From a checkpoint of a small multi-label image tagger.
Model: 8.53M parameters, 48-pixel images, activation silu, patch size [6, 6], width 256.
Training: soap at rate 0.0016, 20200 steps.
Data: trained on photos with spoken descriptions (Open Images, Localized Narratives), 25.4 epochs.
Rows from block 3 of a small multi-label image tagger, named by matrix and row number. Rows with one number belong to one neuron. Each number is 500 + 25 x the weight over its row's rms, rounded and kept within 0 to 999. All counts start at 0. Numbers have three digits each.
Before each neuron's rows are labels from the 100 images, of 14848, where the neuron reaches its highest value: "patch colour" is the nearest of a few named colours to the mean colour under the peak; "responds to" is what is common among them. Only what is clearly more common there than usual is listed. The data: photos with spoken descriptions (Open Images, Localized Narratives). In brackets: how many of the 100, against the usual share in percent.
# fc1: MLP up (model.blocks.3.mlp.fc1.weight, 1536x256), inputs 86-171
# fc2: MLP down (model.blocks.3.mlp.fc2.weight, 256x1536, transposed), outputs 86-171

patch colour: brown (69 vs 31.8)
responds to: text has "wearing" (34 vs 12)
fc1.450:493502499524496470476541466496497490544511520529496479527481478507496507499470477514549481520476483493516478513488495487513492522507524505503492526491508473496476491491485501523469508455515525504454485498524523522476506441528496495476495553480525496480577555
fc2.450:504493479473471497491541539507529478529452476464517504484464523482481453499495496475496461512472488513531492472512534491489499494481476460495525493531512498533505502447504483511531512534483533538482474476503549510559527500514545440540482495475488488504477489

patch colour: grey (63 vs 34.9)
responds to: text has "people" (60 vs 22.1); text has "trees" (59 vs 27.3); text has "road" (29 vs 8.3); text has "grass" (25 vs 9.8)
fc1.192:500467489504473502546536464505493486492519517458497488471493543475515468483504496526500482521510510539519551469481466534503494495489474534484493530514501495478459492512474498512519475515461485521480504506463487515514476501501464506479487543494490485469517513
fc2.192:497513468500462499524531540477516474541517531501458488531501494522494509512483459513501491487505526475488537526485488521487489481493539540488525502486511528493465513462510522498520538463463483500493491533527498492491496506487498506543505455479524464479488481

patch colour: pink (45 vs 9.2)
responds to: text has "road" (26 vs 8.3)
fc1.166:525489501521518459493501504473504480528487500488487526497572526480534426490459463496523552432493491493521499466509460495498519524490570504499510483479506479516486515503499464492485532470532485534500486511493484541494514502489529533512509489492492495513481509
fc2.166:468555493468497473501521503516505504474496479513518477469465516515491524505495540476470442501461501468480471497505516518570507451501482499498527479528501485535508509508509514513461501509527495494517489520524483480506497505488483464518485467510519482469544476

patch colour: brown (60 vs 31.8)
responds to: text has "blurred" (26 vs 1.9)
fc1.209:474495504449489495517495515512549496480516459469527479489495483532496496508500496512486482486501517534491496533503510514506529464503536513499504489521527466500545484496487470491544508496532553499472526512439524515453525444484528485494524483439503522453505511
fc2.209:487510509455506488513537544521512436461510518472467493513491530508499491491516484511509491505511510522503493489501459516463496517522539520518530500450533507515543492482504476506469536494550477473489515538501500495541449540473459443499521520553509502516531521

patch colour: black (36 vs 13.8)
responds to: text has "sky" (80 vs 24.6); text has "trees" (64 vs 27.3)
fc1.153:469521510514485523491466512514509496499537502513500518525519521508478466520518498494503477462471507538496526538501532494478513500507496518510518512431455509577496470503504509493540549481498488502538479481461487505491466538466499486538509476522512537490523498
fc2.153:474459471512521513529509541512488526523479504561488494519493487499533473505481472488499504522507504508489496485514462479509485509487475449500504542500523562457492502495493493588482486506527498479466485509504514486538498515482513501452558480498504473512494504

patch colour: black (59 vs 13.8)
responds to: text has "lights" (31 vs 7.6)
fc1.309:468534515514514495463532491540481538486468473474482478491507535506518509506513502484500524484456477489481505503497509444480474508536515539515477517493483467487492500506521484527460503504468503469503470491512484503467512494472511492512460496543531514518518479
fc2.309:522497490509565479513455493470535521472459491498534515484520503494444469509511488518508540515453480472505451498488479517494514487478510474463483475448522500529490527499507478461511517546495514481530556505502483541505458487489491474466451526535489488490515469

patch colour: grey (61 vs 34.9)
responds to: text has "standing" (49 vs 23.5); text has "wall" (42 vs 20); text has "woman" (26 vs 9.3)
fc1.396:469488448515514498518514529497489485489523555461484471514497523481493485483468528452500511513525499479492511504493529499504480503457531502484456506515483521501448527489551453547495526489469466478512542469506498571505513526483524504522476493519495530545495480
fc2.396:455478508489455508493500495512533474506536530444496518476481505547511509521481499511469440474490535475503518479490507509501522484510502511474477471514498569490466490484494534541531551479513491480501549522515520434490511469539502525534531457476539512473529481

patch colour: brown (62 vs 31.8)
responds to: text has "people" (52 vs 22.1); text has "persons" (26 vs 9.2)
fc1.639:492505503540485515542483529556485539469479445514507498482504509487541489508438487492475487498509539483491486505465480475498515489523520488528467493521508493475519499506498505553519519480501500437506489532543488473489520509513478511529471442510491537479475489
fc2.639:513493543509516489498481535507534487499513470514513485483547527469517545504526508556566539499463487522441460522504488508514503510524490518508492474488466515477473489452502484465492506537476493492506518461484523535470511485513491481538529478525521507517517528

patch colour: white (25 vs 6.3)
responds to: text has "sky" (71 vs 24.6); text has "clouds" (36 vs 4.5)
fc1.103:514474514522461488515452473510496475492518524530479479490468508512481489482508497489506540504501516508481470476518460472521491497508523502465504525505516485519490510486492427550492494451525521508534482472534557502519493519513518474529485509516498508509501462
fc2.103:512494462501534520552504491474507524528464478502491540485536487516486480519515521522482472488519505530501506510495533495467521504453495489501500481527465508488523521507495502482488480515453476511491512509493523503466484467513469526530473469480473532479489529

patch colour: black (64 vs 13.8)
responds to: text has "people" (50 vs 22.1)
fc1.712:497472515529508490510515456503483508485539480481544488500497465481494509458503495502517486520502494531512445515465468542474512537528476513524531535534488482517477508507526529466537505498511493468429504522499524487465461524520500484479460463548490479447526474
fc2.712:477508501491506528516500446491558521489510491501482494504495488500472497469469552528497495523476507510455512467521533461507503453514544476506490461461482488479493472551435510523490501500500493543541484513506475472513488525502479503479514516469516493455482469

patch colour: black (89 vs 13.8)
responds to: text has "holding" (40 vs 16.6)
fc1.295:519517470500486509515464513482506477494540489473471537498475506502522510496510501482496499496484503476489506505498494504511523566555487506501467486497517499520505530486506493458475480507506448498504512528529527495545506494466460496505537483536513479444478447
fc2.295:450472533505495489514511511497517518481498514502482532503475487546473504507484474508447459452512478489473509487535491477502513515476522463477540497499507515465492471488566485495513501486485527493492490500481500528499512488515491493505472502535494526520497507

patch colour: white (36 vs 6.3)
responds to: text has "grass" (45 vs 9.8)
fc1.148:527499530504463472515478478479482493491465509467503553462551490485510504512526497476546496503488492477490451467506496431494485485486532515478466490538530458478544477511527483476515488511523492514488495524523454508490471546511469517534551485559517550499479522
fc2.148:502514510439513543492494468506497492501484496474476500518497490506478498462518525500468518510445500534544520511492502509499492473549537526492523527541482484528489489527501489538480558505468521511472496498477498515484472494510476532544513472483476507503502511

patch colour: black (32 vs 13.8)
responds to: text has "sky" (51 vs 24.6)
fc1.249:475455531451502510474502502546473487497493479486485471518514490515521506505487496515510559525506443511523513483520511487514495577565510522514460519470510487525504510455511508525521510479451518511456498491518536492512471510500542488443457451501475496506498521
fc2.249:548521506532545483477532523496561537515479490504480497507523484549504495528490509496511480499452494505490515544488498485526474480462512508493501487528519499502541521496479467481512447523518489484518552467488498488506526503521528474485497520563468483494502520

patch colour: grey (69 vs 34.9)
responds to: text has "trees" (60 vs 27.3)
fc1.185:448520499474507468483516506497511470494476552475476467504480544474525485490494456489522507523496518519487463491495513505504535486508546563500520489498486526539525534543511472507496517549495490515489452515530454472505524518522488487528535508529500489476536531
fc2.185:528511545506493481483493503492510498497551490523543482473527471525508542485510579510476525496496492530473530468512480478501530499525466458489521508508518501513504516505484518526524511479463519498472463476469477533509504511491462473475518492499521497483486505

patch colour: pink (33 vs 9.2); white (29 vs 6.3)
responds to: text has "trees" (68 vs 27.3)
fc1.707:495484504521511479506502485503466459475499536480534483524554508512474524538543486507475528537480513490498482507463487426481514528542550566529471502511491513465487517484470547461504479492503462550495507521547515530518493509473502497549497504534472510518520501
fc2.707:505514501477501519523519518511486436507468499531493533496517522489474501480509508507531453530495525475481481513550492516516503494467510496504524504462525502497439512463524532480520498494520492482570473510505471442482505478526499531432460500537548517509478494

patch colour: white (40 vs 6.3)
responds to: text has "sky" (80 vs 24.6); text has "clouds" (35 vs 4.5); text has "buildings" (35 vs 11); text has "water" (25 vs 7.9)
fc1.417:527529469470489532471504512508450522527469491517551512513494482488488499505491487491478529445486514520503475531487462488509471518477508517484505507488507458494512538473545455521512490491550506492521481500521510482532550540491492479510494487486543478500491467
fc2.417:529508462511462464511507509495491551487478527499489516502537506494501482527494443536516453482513507531500505508534509493480484474482520485491484530512466491530485529513479508518524507544518549513480522515534516504474520504512508516493493522465476490506513524

patch colour: white (66 vs 6.3); pink (25 vs 9.2)
responds to: text has "two" (27 vs 11)
fc1.648:528489523535511482502500543459504468500493517504556532527529525525480473520487479479451465475483504492481486508499493513508474477464473581475543498547537504477468495534536449456449519489515479520513518507478475536532508530508486471512467485514488529543529493
fc2.648:533485505489505485522538484509481532469477469448488471510475496480491498503508512483510555462481534512489457475497529471474476478545497520506493552458491503550490515522499522541495493507476477525524524471514470478463513506488507548476508488513500510526468567

patch colour: grey (77 vs 34.9)
responds to: text has "water" (67 vs 7.9); text has "sky" (66 vs 24.6)
fc1.257:523453465483486490493552492525551507534484509467536471493496487533483520487517515480543492478540486549515463468479461489509498476550495529513509502482499417493497520482500507495469480530480543437495506501511517496470474484485491482515533507489512497523517525
fc2.257:552502459503497495529482492509479517524499508513508480464484487493487487516483511560458487484528501490470499489481497494454539517494517528485490485460518567480438524474510524486476509511522515524508523456493512521495530496530479443484516453506506488523504512

patch colour: pink (27 vs 9.2)
responds to: text has "wall" (43 vs 20)
fc1.617:530509495537515469497511478502476463475524529471440512515470506501535487514490544503471484513477484519473473497491525524498447514506477536510518492533506408488498474516472510499491540543482515456503515556540489498503580503488484529500520491551475506510509495
fc2.617:516485490534471518503512492484516499509509455472470526504535516538489526532503510479490477504481498497516485457504490514551500535505518451472505484495512569528502486525509492478535498516462491528484506470494500497507493539518513476532510461518483455519463461

patch colour: white (32 vs 6.3); pink (29 vs 9.2)
responds to: text has "sky" (69 vs 24.6); text has "trees" (55 vs 27.3); text has "buildings" (30 vs 11)
fc1.590:519440527483502492458512486489525518494514483512571503537521462518494509527515502524541486492486451483451492528460511517478489503486500494485473490510515476477495493459511506459519503465510505513487501508519544466457537524510502499490480502525494507554494475
fc2.590:496533468441507511512497518517542514478449526473524480504486545489515512514494484463495510489507562499514506506510511491515482510481503485527488523477498472511504502492500497486472514479513507498559450493481523505508480464494464474526498460495513493497469502

patch colour: black (50 vs 13.8)
responds to: text has "people" (54 vs 22.1); text has "lights" (27 vs 7.6)
fc1.89:472470515476493453513513475492528500502489492520514489515475537487477500468473545545543500500496514515475500476510458531522516478525494524492471492479523465482506525508522506522459494518465526489496489546527463499445527464492506489510478499513516526521479475
fc2.89:527502500529467503493498470465436531477558481492562503516505503508541500487503497500458500498478470514445470519506489484538508555470472483510499507496504530518535520491497469521495507512525532497495504495530470501523507519498532495485541529522529496461480490

patch colour: grey (64 vs 34.9)
responds to: text has "plants" (29 vs 10)
fc1.660:499494486549464517522464509529517502455538535525507507532462471520503482529513505504496489495513493506520495481495475504507499493504487492476547483510499468480519486488547508472442521509449544500528518498518509499525475452452480523527497536508514492489513491
fc2.660:530500537492504481511477500486480476516457502490543513528529489505471500544466528470477465466490562508508463495510497492489481495548468507515460515504511486528484512541507496513508484491502532476511478494488490511469487534491525478479471517543476497516497489

patch colour: brown (60 vs 31.8)
responds to: text has "people" (51 vs 22.1); text has "sitting" (35 vs 14.8)
fc1.75:513469479470459529526476490465479520468458519495451470539451511456521503531479479476526505487507468479478488488489537471476504539509523511553507491507479479501546472533526524511524546445498500457494505486521462497526529504486462490494518543500518505469525493
fc2.75:506464499518561445506510519526534494468503475497523505495504501532455526459492515525532505503500518497477476507496458477533555517485462512458528480527522508440476499481507500506510533525488530524495495527462509490484502522489482496489490488526471522452471490

patch colour: brown (75 vs 31.8)
responds to: text has "wall" (44 vs 20); text has "table" (40 vs 12.8)
fc1.723:511481502494519520534508533517562515435466458492538489473510462486514507467514515513504484430485514528485527488462503494528444480443574528499549483494482486458563501435501506522523465436515480505478500519510484507502476512503512484532507520461500512493502526
fc2.723:477508495462524524522513441490461523569518477539481511462517544495485496505480488514520493506498497508490489490527454499463503508519478517461490475516525519470515493534517473479545481509488541490494478456457492489491476484527473545492479512505474514493515469

patch colour: grey (61 vs 34.9)
responds to: text has "people" (52 vs 22.1); text has "standing" (48 vs 23.5); text has "holding" (38 vs 16.6); text has "wearing" (30 vs 12)
fc1.186:495529471507540485530476525480499561466506503509502475502491500508540501464492522493550492507503490476473498497485533535526483516481530487513506531508531478543479495485469508492523476493493521463511531473491493518504480449485500478517474496511529490466512505
fc2.186:478462512515460547451548515463514465505533515476512490476447474536497503511481482537510516490492509464509495520543524516492497468570535492474494497491504513486462499463522543493522502510511498516499503530528479489490530473484461492538523464530536506459511469

patch colour: grey (75 vs 34.9)
responds to: text has "grass" (36 vs 9.8); text has "ground" (25 vs 7.4)
fc1.727:488499519483488488481506524496458512510509484478469530493510513491492523475506500494458475467497556529531496467562513486506467523516492535467503466494493463518534502521544523478483494485486488518540501529557493488453510466489499465487505553478567492516543545
fc2.727:529531501542491511515493513473528513497516486521534491455482490506511522473462488527495535531511493517489539581489504553495507432510490483519458520486500534484486468539517480502463489503530461499461470479479505526542503520481486503517481434517496535500516502

patch colour: pink (27 vs 9.2)
responds to: text has "table" (38 vs 12.8)
fc1.85:517517476517511484481489487491457498480445497556525496473529525486490430486506436505483528479484524491543493484474503526465514499496505548484501483486523525530518479473530479476514503498474499537492491521482507475466494534506508489521444482497562466494513512
fc2.85:490490472462436551508549493496445478454497502463502486502469492486453510478504513483517480502504469521547526506513529470563464510505477504499510517501478537461494495499520488517513519495520488481461470470506512496465482541496493472492543526501446522546525487

patch colour: brown (63 vs 31.8)
responds to: text has "man" (30 vs 11.5)
fc1.744:488491510497534556483547497529503461520477517534494488469484478498532460498490505504477504508515545515523501520501513526493527446481532493468481541504505500500486485502515478526448538470498491472504504495514502524475477510516488494495492529517505514479510542
fc2.744:496491484529522500520527459515519536505518430503509504513494489494503481488496457520484501485499487515525470476495492512512520493522529506512530487564487476523518470518469536497545511502489554499428498490501512472550479520473508481490489518448533501464435490

patch colour: grey (77 vs 34.9)
responds to: text has "grass" (45 vs 9.8)
fc1.110:486500455496540510511483525461465471504476521507481509459465505506456520491488493516515486526533508529520491505491557497555477521500491539505499472524493531478505508542475462529498500490541505503495529503473503499544530508497524533521474509487511489545543514
fc2.110:513464499510486477492487533460463543495476480473512517524529499483505548462471535501483506511496462509516477489484525488492542473526520453517489522524482468487508536499526484517515466495511467474500495482565526521470486498521514515563481484504494551477520469

patch colour: pink (51 vs 9.2)
responds to: text has "table" (31 vs 12.8)
fc1.207:531536533531477457482462459478543472539473516499491478520526493481489453519482500524541464502485495477510470487462477502519435536496524484504502478533533499492495441489516469486537477479520520497478469560568539503511521542464529524494495487521496495496514507
fc2.207:498488547505546525474544430501500523492487467479486532521504510491500505487488509542516487508524479536454493482493525499486497529551515513506510502482505501493506476486521524497525498533512497524496499488485493483504468462482523471495468548483491571514480483

patch colour: grey (72 vs 34.9)
responds to: text has "water" (54 vs 7.9)
fc1.468:470491514475513498480497525512490517485487516502496507505502485514484493466480496463525482463511517505502518501475519493555459495497486484498507504531501490480539464480501482505463501506542541516529508539518473540507509458501504518551528530474515524495508471
fc2.468:507497499482477532485494528434553516481487530509531501515536488472469532513492500530513470500516510496535472486470481492476506528529510504487504546486482500550520533493497541492488490533500484486509505498487523535514491503541529449494509539524494478509517482

patch colour: black (37 vs 13.8)
responds to: text has "wall" (43 vs 20); text has "man" (33 vs 11.5)
fc1.634:532511501500483489514447497535483479487545527526443509484503484502459544490476500484514474511530516519531497457477498488502531492482482528514482511535494514490473469512470496492467498515537476432491503530501480507480515442465510522500466483502487522532491511
fc2.634:484459485519515494492517520465507527492519460505452545499529491493477526469510494491484453515477496493489469493543509496507520519495546476474504464488533503539504559481479502486532525500480521534496506527473515520529488507531514513516525501509524512494481468

patch colour: white (25 vs 6.3)
responds to: text has "sky" (69 vs 24.6); text has "buildings" (31 vs 11); text has "water" (26 vs 7.9)
fc1.258:527487513526504496528515518468451502479452493465531481482513546478513507506526497486500502466500478499529458509498511524476505516524501504436524542504489503454497480443502501481537504504465485525497525536484506518499478511527493492494488474500497512464524493
fc2.258:489487447499519537465521459502536513496511483552495515527480455468469543478450467501489481527485491506451535496537512472478460402512533465511511502465507512502505536539503544544497503515511512470496477494504490489529482508482484510502473522475486456499463502

patch colour: grey (63 vs 34.9)
responds to: text has "wall" (56 vs 20); text has "people" (55 vs 22.1); text has "sitting" (37 vs 14.8); text has "table" (35 vs 12.8)
fc1.331:502468492497445549493457514466500500511538501461516499459507478498525500516452506452490515482496537479495532540439529497520543528476487507542488529491498479525479486470484472454508486507486552490499536506464511508488479488536456520553497533547478493502509475
fc2.331:459439504515410481520541548493486523486479538434501536478452505526487459514471514517530529493515483537497459496514493543543493499493517464477454455549519507478506474497542517486537520510504512496509550507501493506475516497518522513463548454470496547486529500

patch colour: black (47 vs 13.8)
responds to: text has "trees" (62 vs 27.3); text has "plants" (33 vs 10)
fc1.115:453493490550490498512475482506524463453472540551532520484499486517470490533509498457532464512537479507482511558481485500528481468495491466461544479489482490526536486523451524504476532531487536515516536484472529487496476511484477532513510497534509478505541514
fc2.115:527503519484536518494504534510499521503523496533499524538508509477496540474470494479480484489528517451509492487502510513468491543516532514516443542526517516502491498512493488465514530529496540479480496448512468508480493524528508456500512524506522453556507515

patch colour: black (38 vs 13.8)
responds to: text has "trees" (59 vs 27.3); text has "grass" (26 vs 9.8)
fc1.344:538468509502501503491509448508507451511481467480510505494505467480484483508522465470464560451493521470478465491523529491473488480506535496544479475529528484530521465460480503471494490496486509480529507516501471476486517521459483514496516534512529527511470525
fc2.344:484500535503506538496476533463505495523484510531467507527514494492499520492478528468520443520483498482541488532480530528481428463543489485459531517489519528484479507521519485545521494494510496487468498525479482545475521501504484504481494495497544487503517478

patch colour: grey (72 vs 34.9)
responds to: text has "grass" (26 vs 9.8)
fc1.196:505503502501480442542561535467487521488514523475489504523494475485522542483501503499513490500507486453487523509522476511502498469474511476488524488541468454499509504486508468521477463519533448528493492502502481489570479533478476498442518526537475498470486529
fc2.196:488500473508466510503495470434485507523502486501514477530540512509511514493476511505520512493522540486492499498469535540522508548499486511495505455486534524501515474504547506519526545525480510507532477490515477506466527510519452513506467464454541480498511495

patch colour: brown (66 vs 31.8)
responds to: text has "trees" (73 vs 27.3); text has "sky" (53 vs 24.6); text has "grass" (26 vs 9.8)
fc1.82:492484481508493501502470539488483520509543531505486454545487456540466518504497507534502484521506484461502546489496453525525499529494461503525472558415509479508457473545513489489503542490506515533487522470517496483505533497473494460476486510519531460500481515
fc2.82:512461489461488547456484511486513440495518505491480512475512555498527531544499511474506514477426525502486507489524524512462510486509465483475519498529543484519524486474448506480530497504492488451518451512478493513473500515516503486501553508470497494474513484

patch colour: grey (71 vs 34.9)
responds to: text has "sky" (52 vs 24.6); text has "water" (27 vs 7.9)
fc1.418:525484479480532496482463524497457519457470512525532489508478545475524498490478487490468546475504510510499499469513465494541500480486489511505505479492502479491496493491486439504526516499468516550466494482517536506532475494503537526523546544555488509500546502
fc2.418:480519496521491499474552474504525486521500524471485477521494474517514508460506519478499476494497526525460504565475529522459473494502485477521510513536489495503489481483470542499526474496492518478571514484445494485506451480534508520519469474472493512520460527

patch colour: brown (65 vs 31.8)
responds to: text has "sky" (53 vs 24.6)
fc1.93:503525535509526453488538484479475528509525507505514484539502514498500498555485477504561476516487544478453526491534484505522498514490487533477458440486459498521484450496466504521509490489490505505561537467538491499522488492529477479530459508479502504505501491
fc2.93:525449491493483518490472496503464536562470496527463467470508480516523520463477488528455468481484501466501450516507525474482530529505516487516518521494518504559511484508528485535481487469527529527506462529497538516525500513509552479480547501537493502484519497

patch colour: brown (60 vs 31.8)
responds to: text has "lights" (39 vs 7.6)
fc1.613:490465473497487533483502487503524526542519502480525476505501492498506452505542496503515575495502468481446506463476519500516489459509514471470488514471514516505511537485551481459529500485480487494513502488514524532504502475517472474483521482511491537498516513
fc2.613:524564511522511500498475526526490525498488480477503475509477464474493470528529499474465496502525509526509494552528459500524519530461527554550451507494524458512510523491475511497526543473482477505505477506503518504532479434491491482466504533485464471508517472

patch colour: pink (30 vs 9.2)
responds to: text has "white" (41 vs 12.1); text has "black" (29 vs 9.5)
fc1.242:538535455500532504474466485527518517519434506478507521507504479520521505505504519526512465490499483532512485540487470482501518515508485488497530530545489474498468518472465508508524493491521494510487493532470525477483495469469500488522508531512492505495522513
fc2.242:530481486485518525477492505506470488514494475475486504489523514517498551510500500479496502500539460519532503496548512498507491528539489530534477483494478452478488497537539505489485530512482530454462501466539502448524517489518482482479493459521478505483503479

patch colour: black (61 vs 13.8)
responds to: text has "sky" (51 vs 24.6)
fc1.329:497531503520517487504468479516502513535476530496521510537479506501482510446493434524511517509470480510475487521516533481480546513494554559483499532479496463521504495505478558489483524468481484477469509503517497497521532489461501484531469479537504522480528484
fc2.329:452512519510518521452519487523489511521514488488514512498494481487510512528501532478495529504502470486501507468472532494554531502514466487476484500506527497473495482496523533511476490523495483495518476511514467466481531515504470534495466530527507494511494455

patch colour: brown (63 vs 31.8)
responds to: text has "woman" (28 vs 9.3)
fc1.666:527510522482481494527527468513510515511527499482465510522494507530548507506499509497482504503573498508501492498485562461504501512468472532498476524469527475496505483474436503496505492491517510488473492475486478535473532516468506494491478493525520520511518510
fc2.666:507523479525502518440495528516483511480475467477508520459518514477471467497529483506512514536511524496487453486526499490469466549527532490520531507504509504504522552534488490468536481458467522514496499491483548474489506506517474528509491488503511467527515504

patch colour: black (48 vs 13.8)
responds to: text has "holding" (38 vs 16.6); text has "sitting" (33 vs 14.8)
fc1.466:531509522491472477528476514543511483511504515501483503477483535514530482470489512527543493487546522462512516481472488483506488492497504503481500466524524519509494508458497487516504472497530483462495531508559491502529570500516473492518496502488484549471536488
fc2.466:482489516457556473485501521452501529521536470508539510544551472465539486494508506547497520475459489487522501525515460517539501455520445478500522501512503532482495473504491457488472470501503523439500500452468537531540512505481458488534478507518567503508518518

patch colour: brown (63 vs 31.8)
responds to: text has "people" (52 vs 22.1)
fc1.618:517458529531484500501496473495524517488511528449523510473511480468504489498514499494540524495500535507535527510502519488493516556521546542493490506478503522471517499471494494498536505481465483460502488505497447528489473462474496457494496521488504461505473480
fc2.618:498506478527505516522479482476498488514518439514532495484507552486520494470501511507535497544460489523450468508495488460536508505507485494500569537491516484509455505514517491487480486508533518470492483492518497501484510523501530543482474522554502470423496482

patch colour: brown (87 vs 31.8)
responds to: text has "table" (31 vs 12.8)
fc1.550:480502539527502515512517443475498513501501491470493478473510485506504538501472498457506550519554489535505503505523514506525517486496520502501474541495533541466490509549465508531499474472459485519492464592523503531534523475510535511548542528499486495531491529
fc2.550:497496481518483465497521470503516487508518471548485497507532474489538511468508535539511528522454474516493465488480520497481487470478484505512489501530474522496470510494453506493495544512488498459514545456473508456516483510477525510462451503487465506502513505

patch colour: black (34 vs 13.8)
responds to: text has "trees" (68 vs 27.3); text has "sky" (59 vs 24.6); text has "road" (27 vs 8.3); text has "buildings" (27 vs 11)
fc1.16:497473479548564506538484544530520485498510502498499527557473515479522481496508511507489493506496463531520472490458509459545523489494511577481486506490468452528505483508483553463553496461468542522512517539498484517479472544513506509543487539500520499486515474
fc2.16:485457552515455519467506526485462512500533506474478472483531467494491556460461531508501526491480502486515515529490491534490539490511524457464507519515478527540501514486489495531498502526524516507514550477489504479507505482540474509465484480544493520485465543

patch colour: white (36 vs 6.3); pink (28 vs 9.2)
responds to: text has "trees" (79 vs 27.3); text has "sky" (64 vs 24.6); text has "people" (47 vs 22.1); text has "buildings" (42 vs 11)
fc1.342:516521476482526507471493513460481484449469506486519519484477502479515466515519475502487519498504552502528508496487470482479482513508483500497506512479520499505477495543494483516562472472535520477473510473533472481528485504540528514524497493478459451500526448
fc2.342:525501472539483463499469463494498465526503478489496500489501500485523509531531501521497475530522485545485514471562507514486507484509486510534550517504506501487496447466491471499524527500475469502533464483488493486474513506471466502498474498466521498522503520

patch colour: brown (64 vs 31.8)
responds to: text has "plants" (40 vs 10); text has "grass" (26 vs 9.8)
fc1.171:501514503531449503528483513479556532459498499521494491526494450505489483473524498477519459521526528534513481522497467508527452515483498530466502431482473478491547514488538468488435485525490534476569507515523477504520487498476486509505490542509507467506524492
fc2.171:515448523499505510440496499504503537546521505461500528476526530491525463551474465482523498442485505459530468506500527529477523523487502490535461548523494522567509501511516508469492524492519494451478509496481516531507527548494491460542517548510501516520541472

patch colour: grey (73 vs 34.9)
responds to: text has "trees" (60 vs 27.3); text has "road" (29 vs 8.3)
fc1.194:479534480458508493461478448479474483524501506472496557495463481503489527503463498486548535536478510505503510458467487510515478495501505523483489490527492484581505475486494486469501530542519458550493514518523550513517505502538510483477482490489465473474498532
fc2.194:493519501487475476488543498492485523477483523474473501527538490465481508512490506492462514491487515512516506483517512477486519501517476514504524566529512549477507486517470506484495464497517500512506492527520481529501458532493489510522532542531493566501508476

patch colour: white (39 vs 6.3)
responds to: text has "text" (25 vs 6.4)
fc1.702:539520510522515459477536528505483506507488510481538450528485483498493495495503484534487512499526492557502529488519485495494459519501455545495490487511525478543501508520496457492513498506529533513516499516495510553567489511447490520487526480556495522529519443
fc2.702:497535506542511504468476480426510538489450499488520542514475490493519532498514516488457509549510472495458502507521526491455479487488503504523510499489479531483492522513491501530466533493468464501517484561501445492439450470482515477486529491504479455501487514

patch colour: black (35 vs 13.8)
responds to: text has "black" (32 vs 9.5); text has "white" (31 vs 12.1)
fc1.652:494506501499504514493496461523487494486493458470488471493515527495500505529498509487484491470489473500494530491455516506499537505516504510516488454545498477532504501473519477536496532484541548487503491514487562467531493452536463500458496447512500458508486523
fc2.652:542476478514528472506517508544451525553496476498515491511505490542425514539522463516513481520510511532479487502577472516469542512481515526459554503486535489524517518536501471480512488534525478518505520458503475478478495550477543464512479506469497486494505485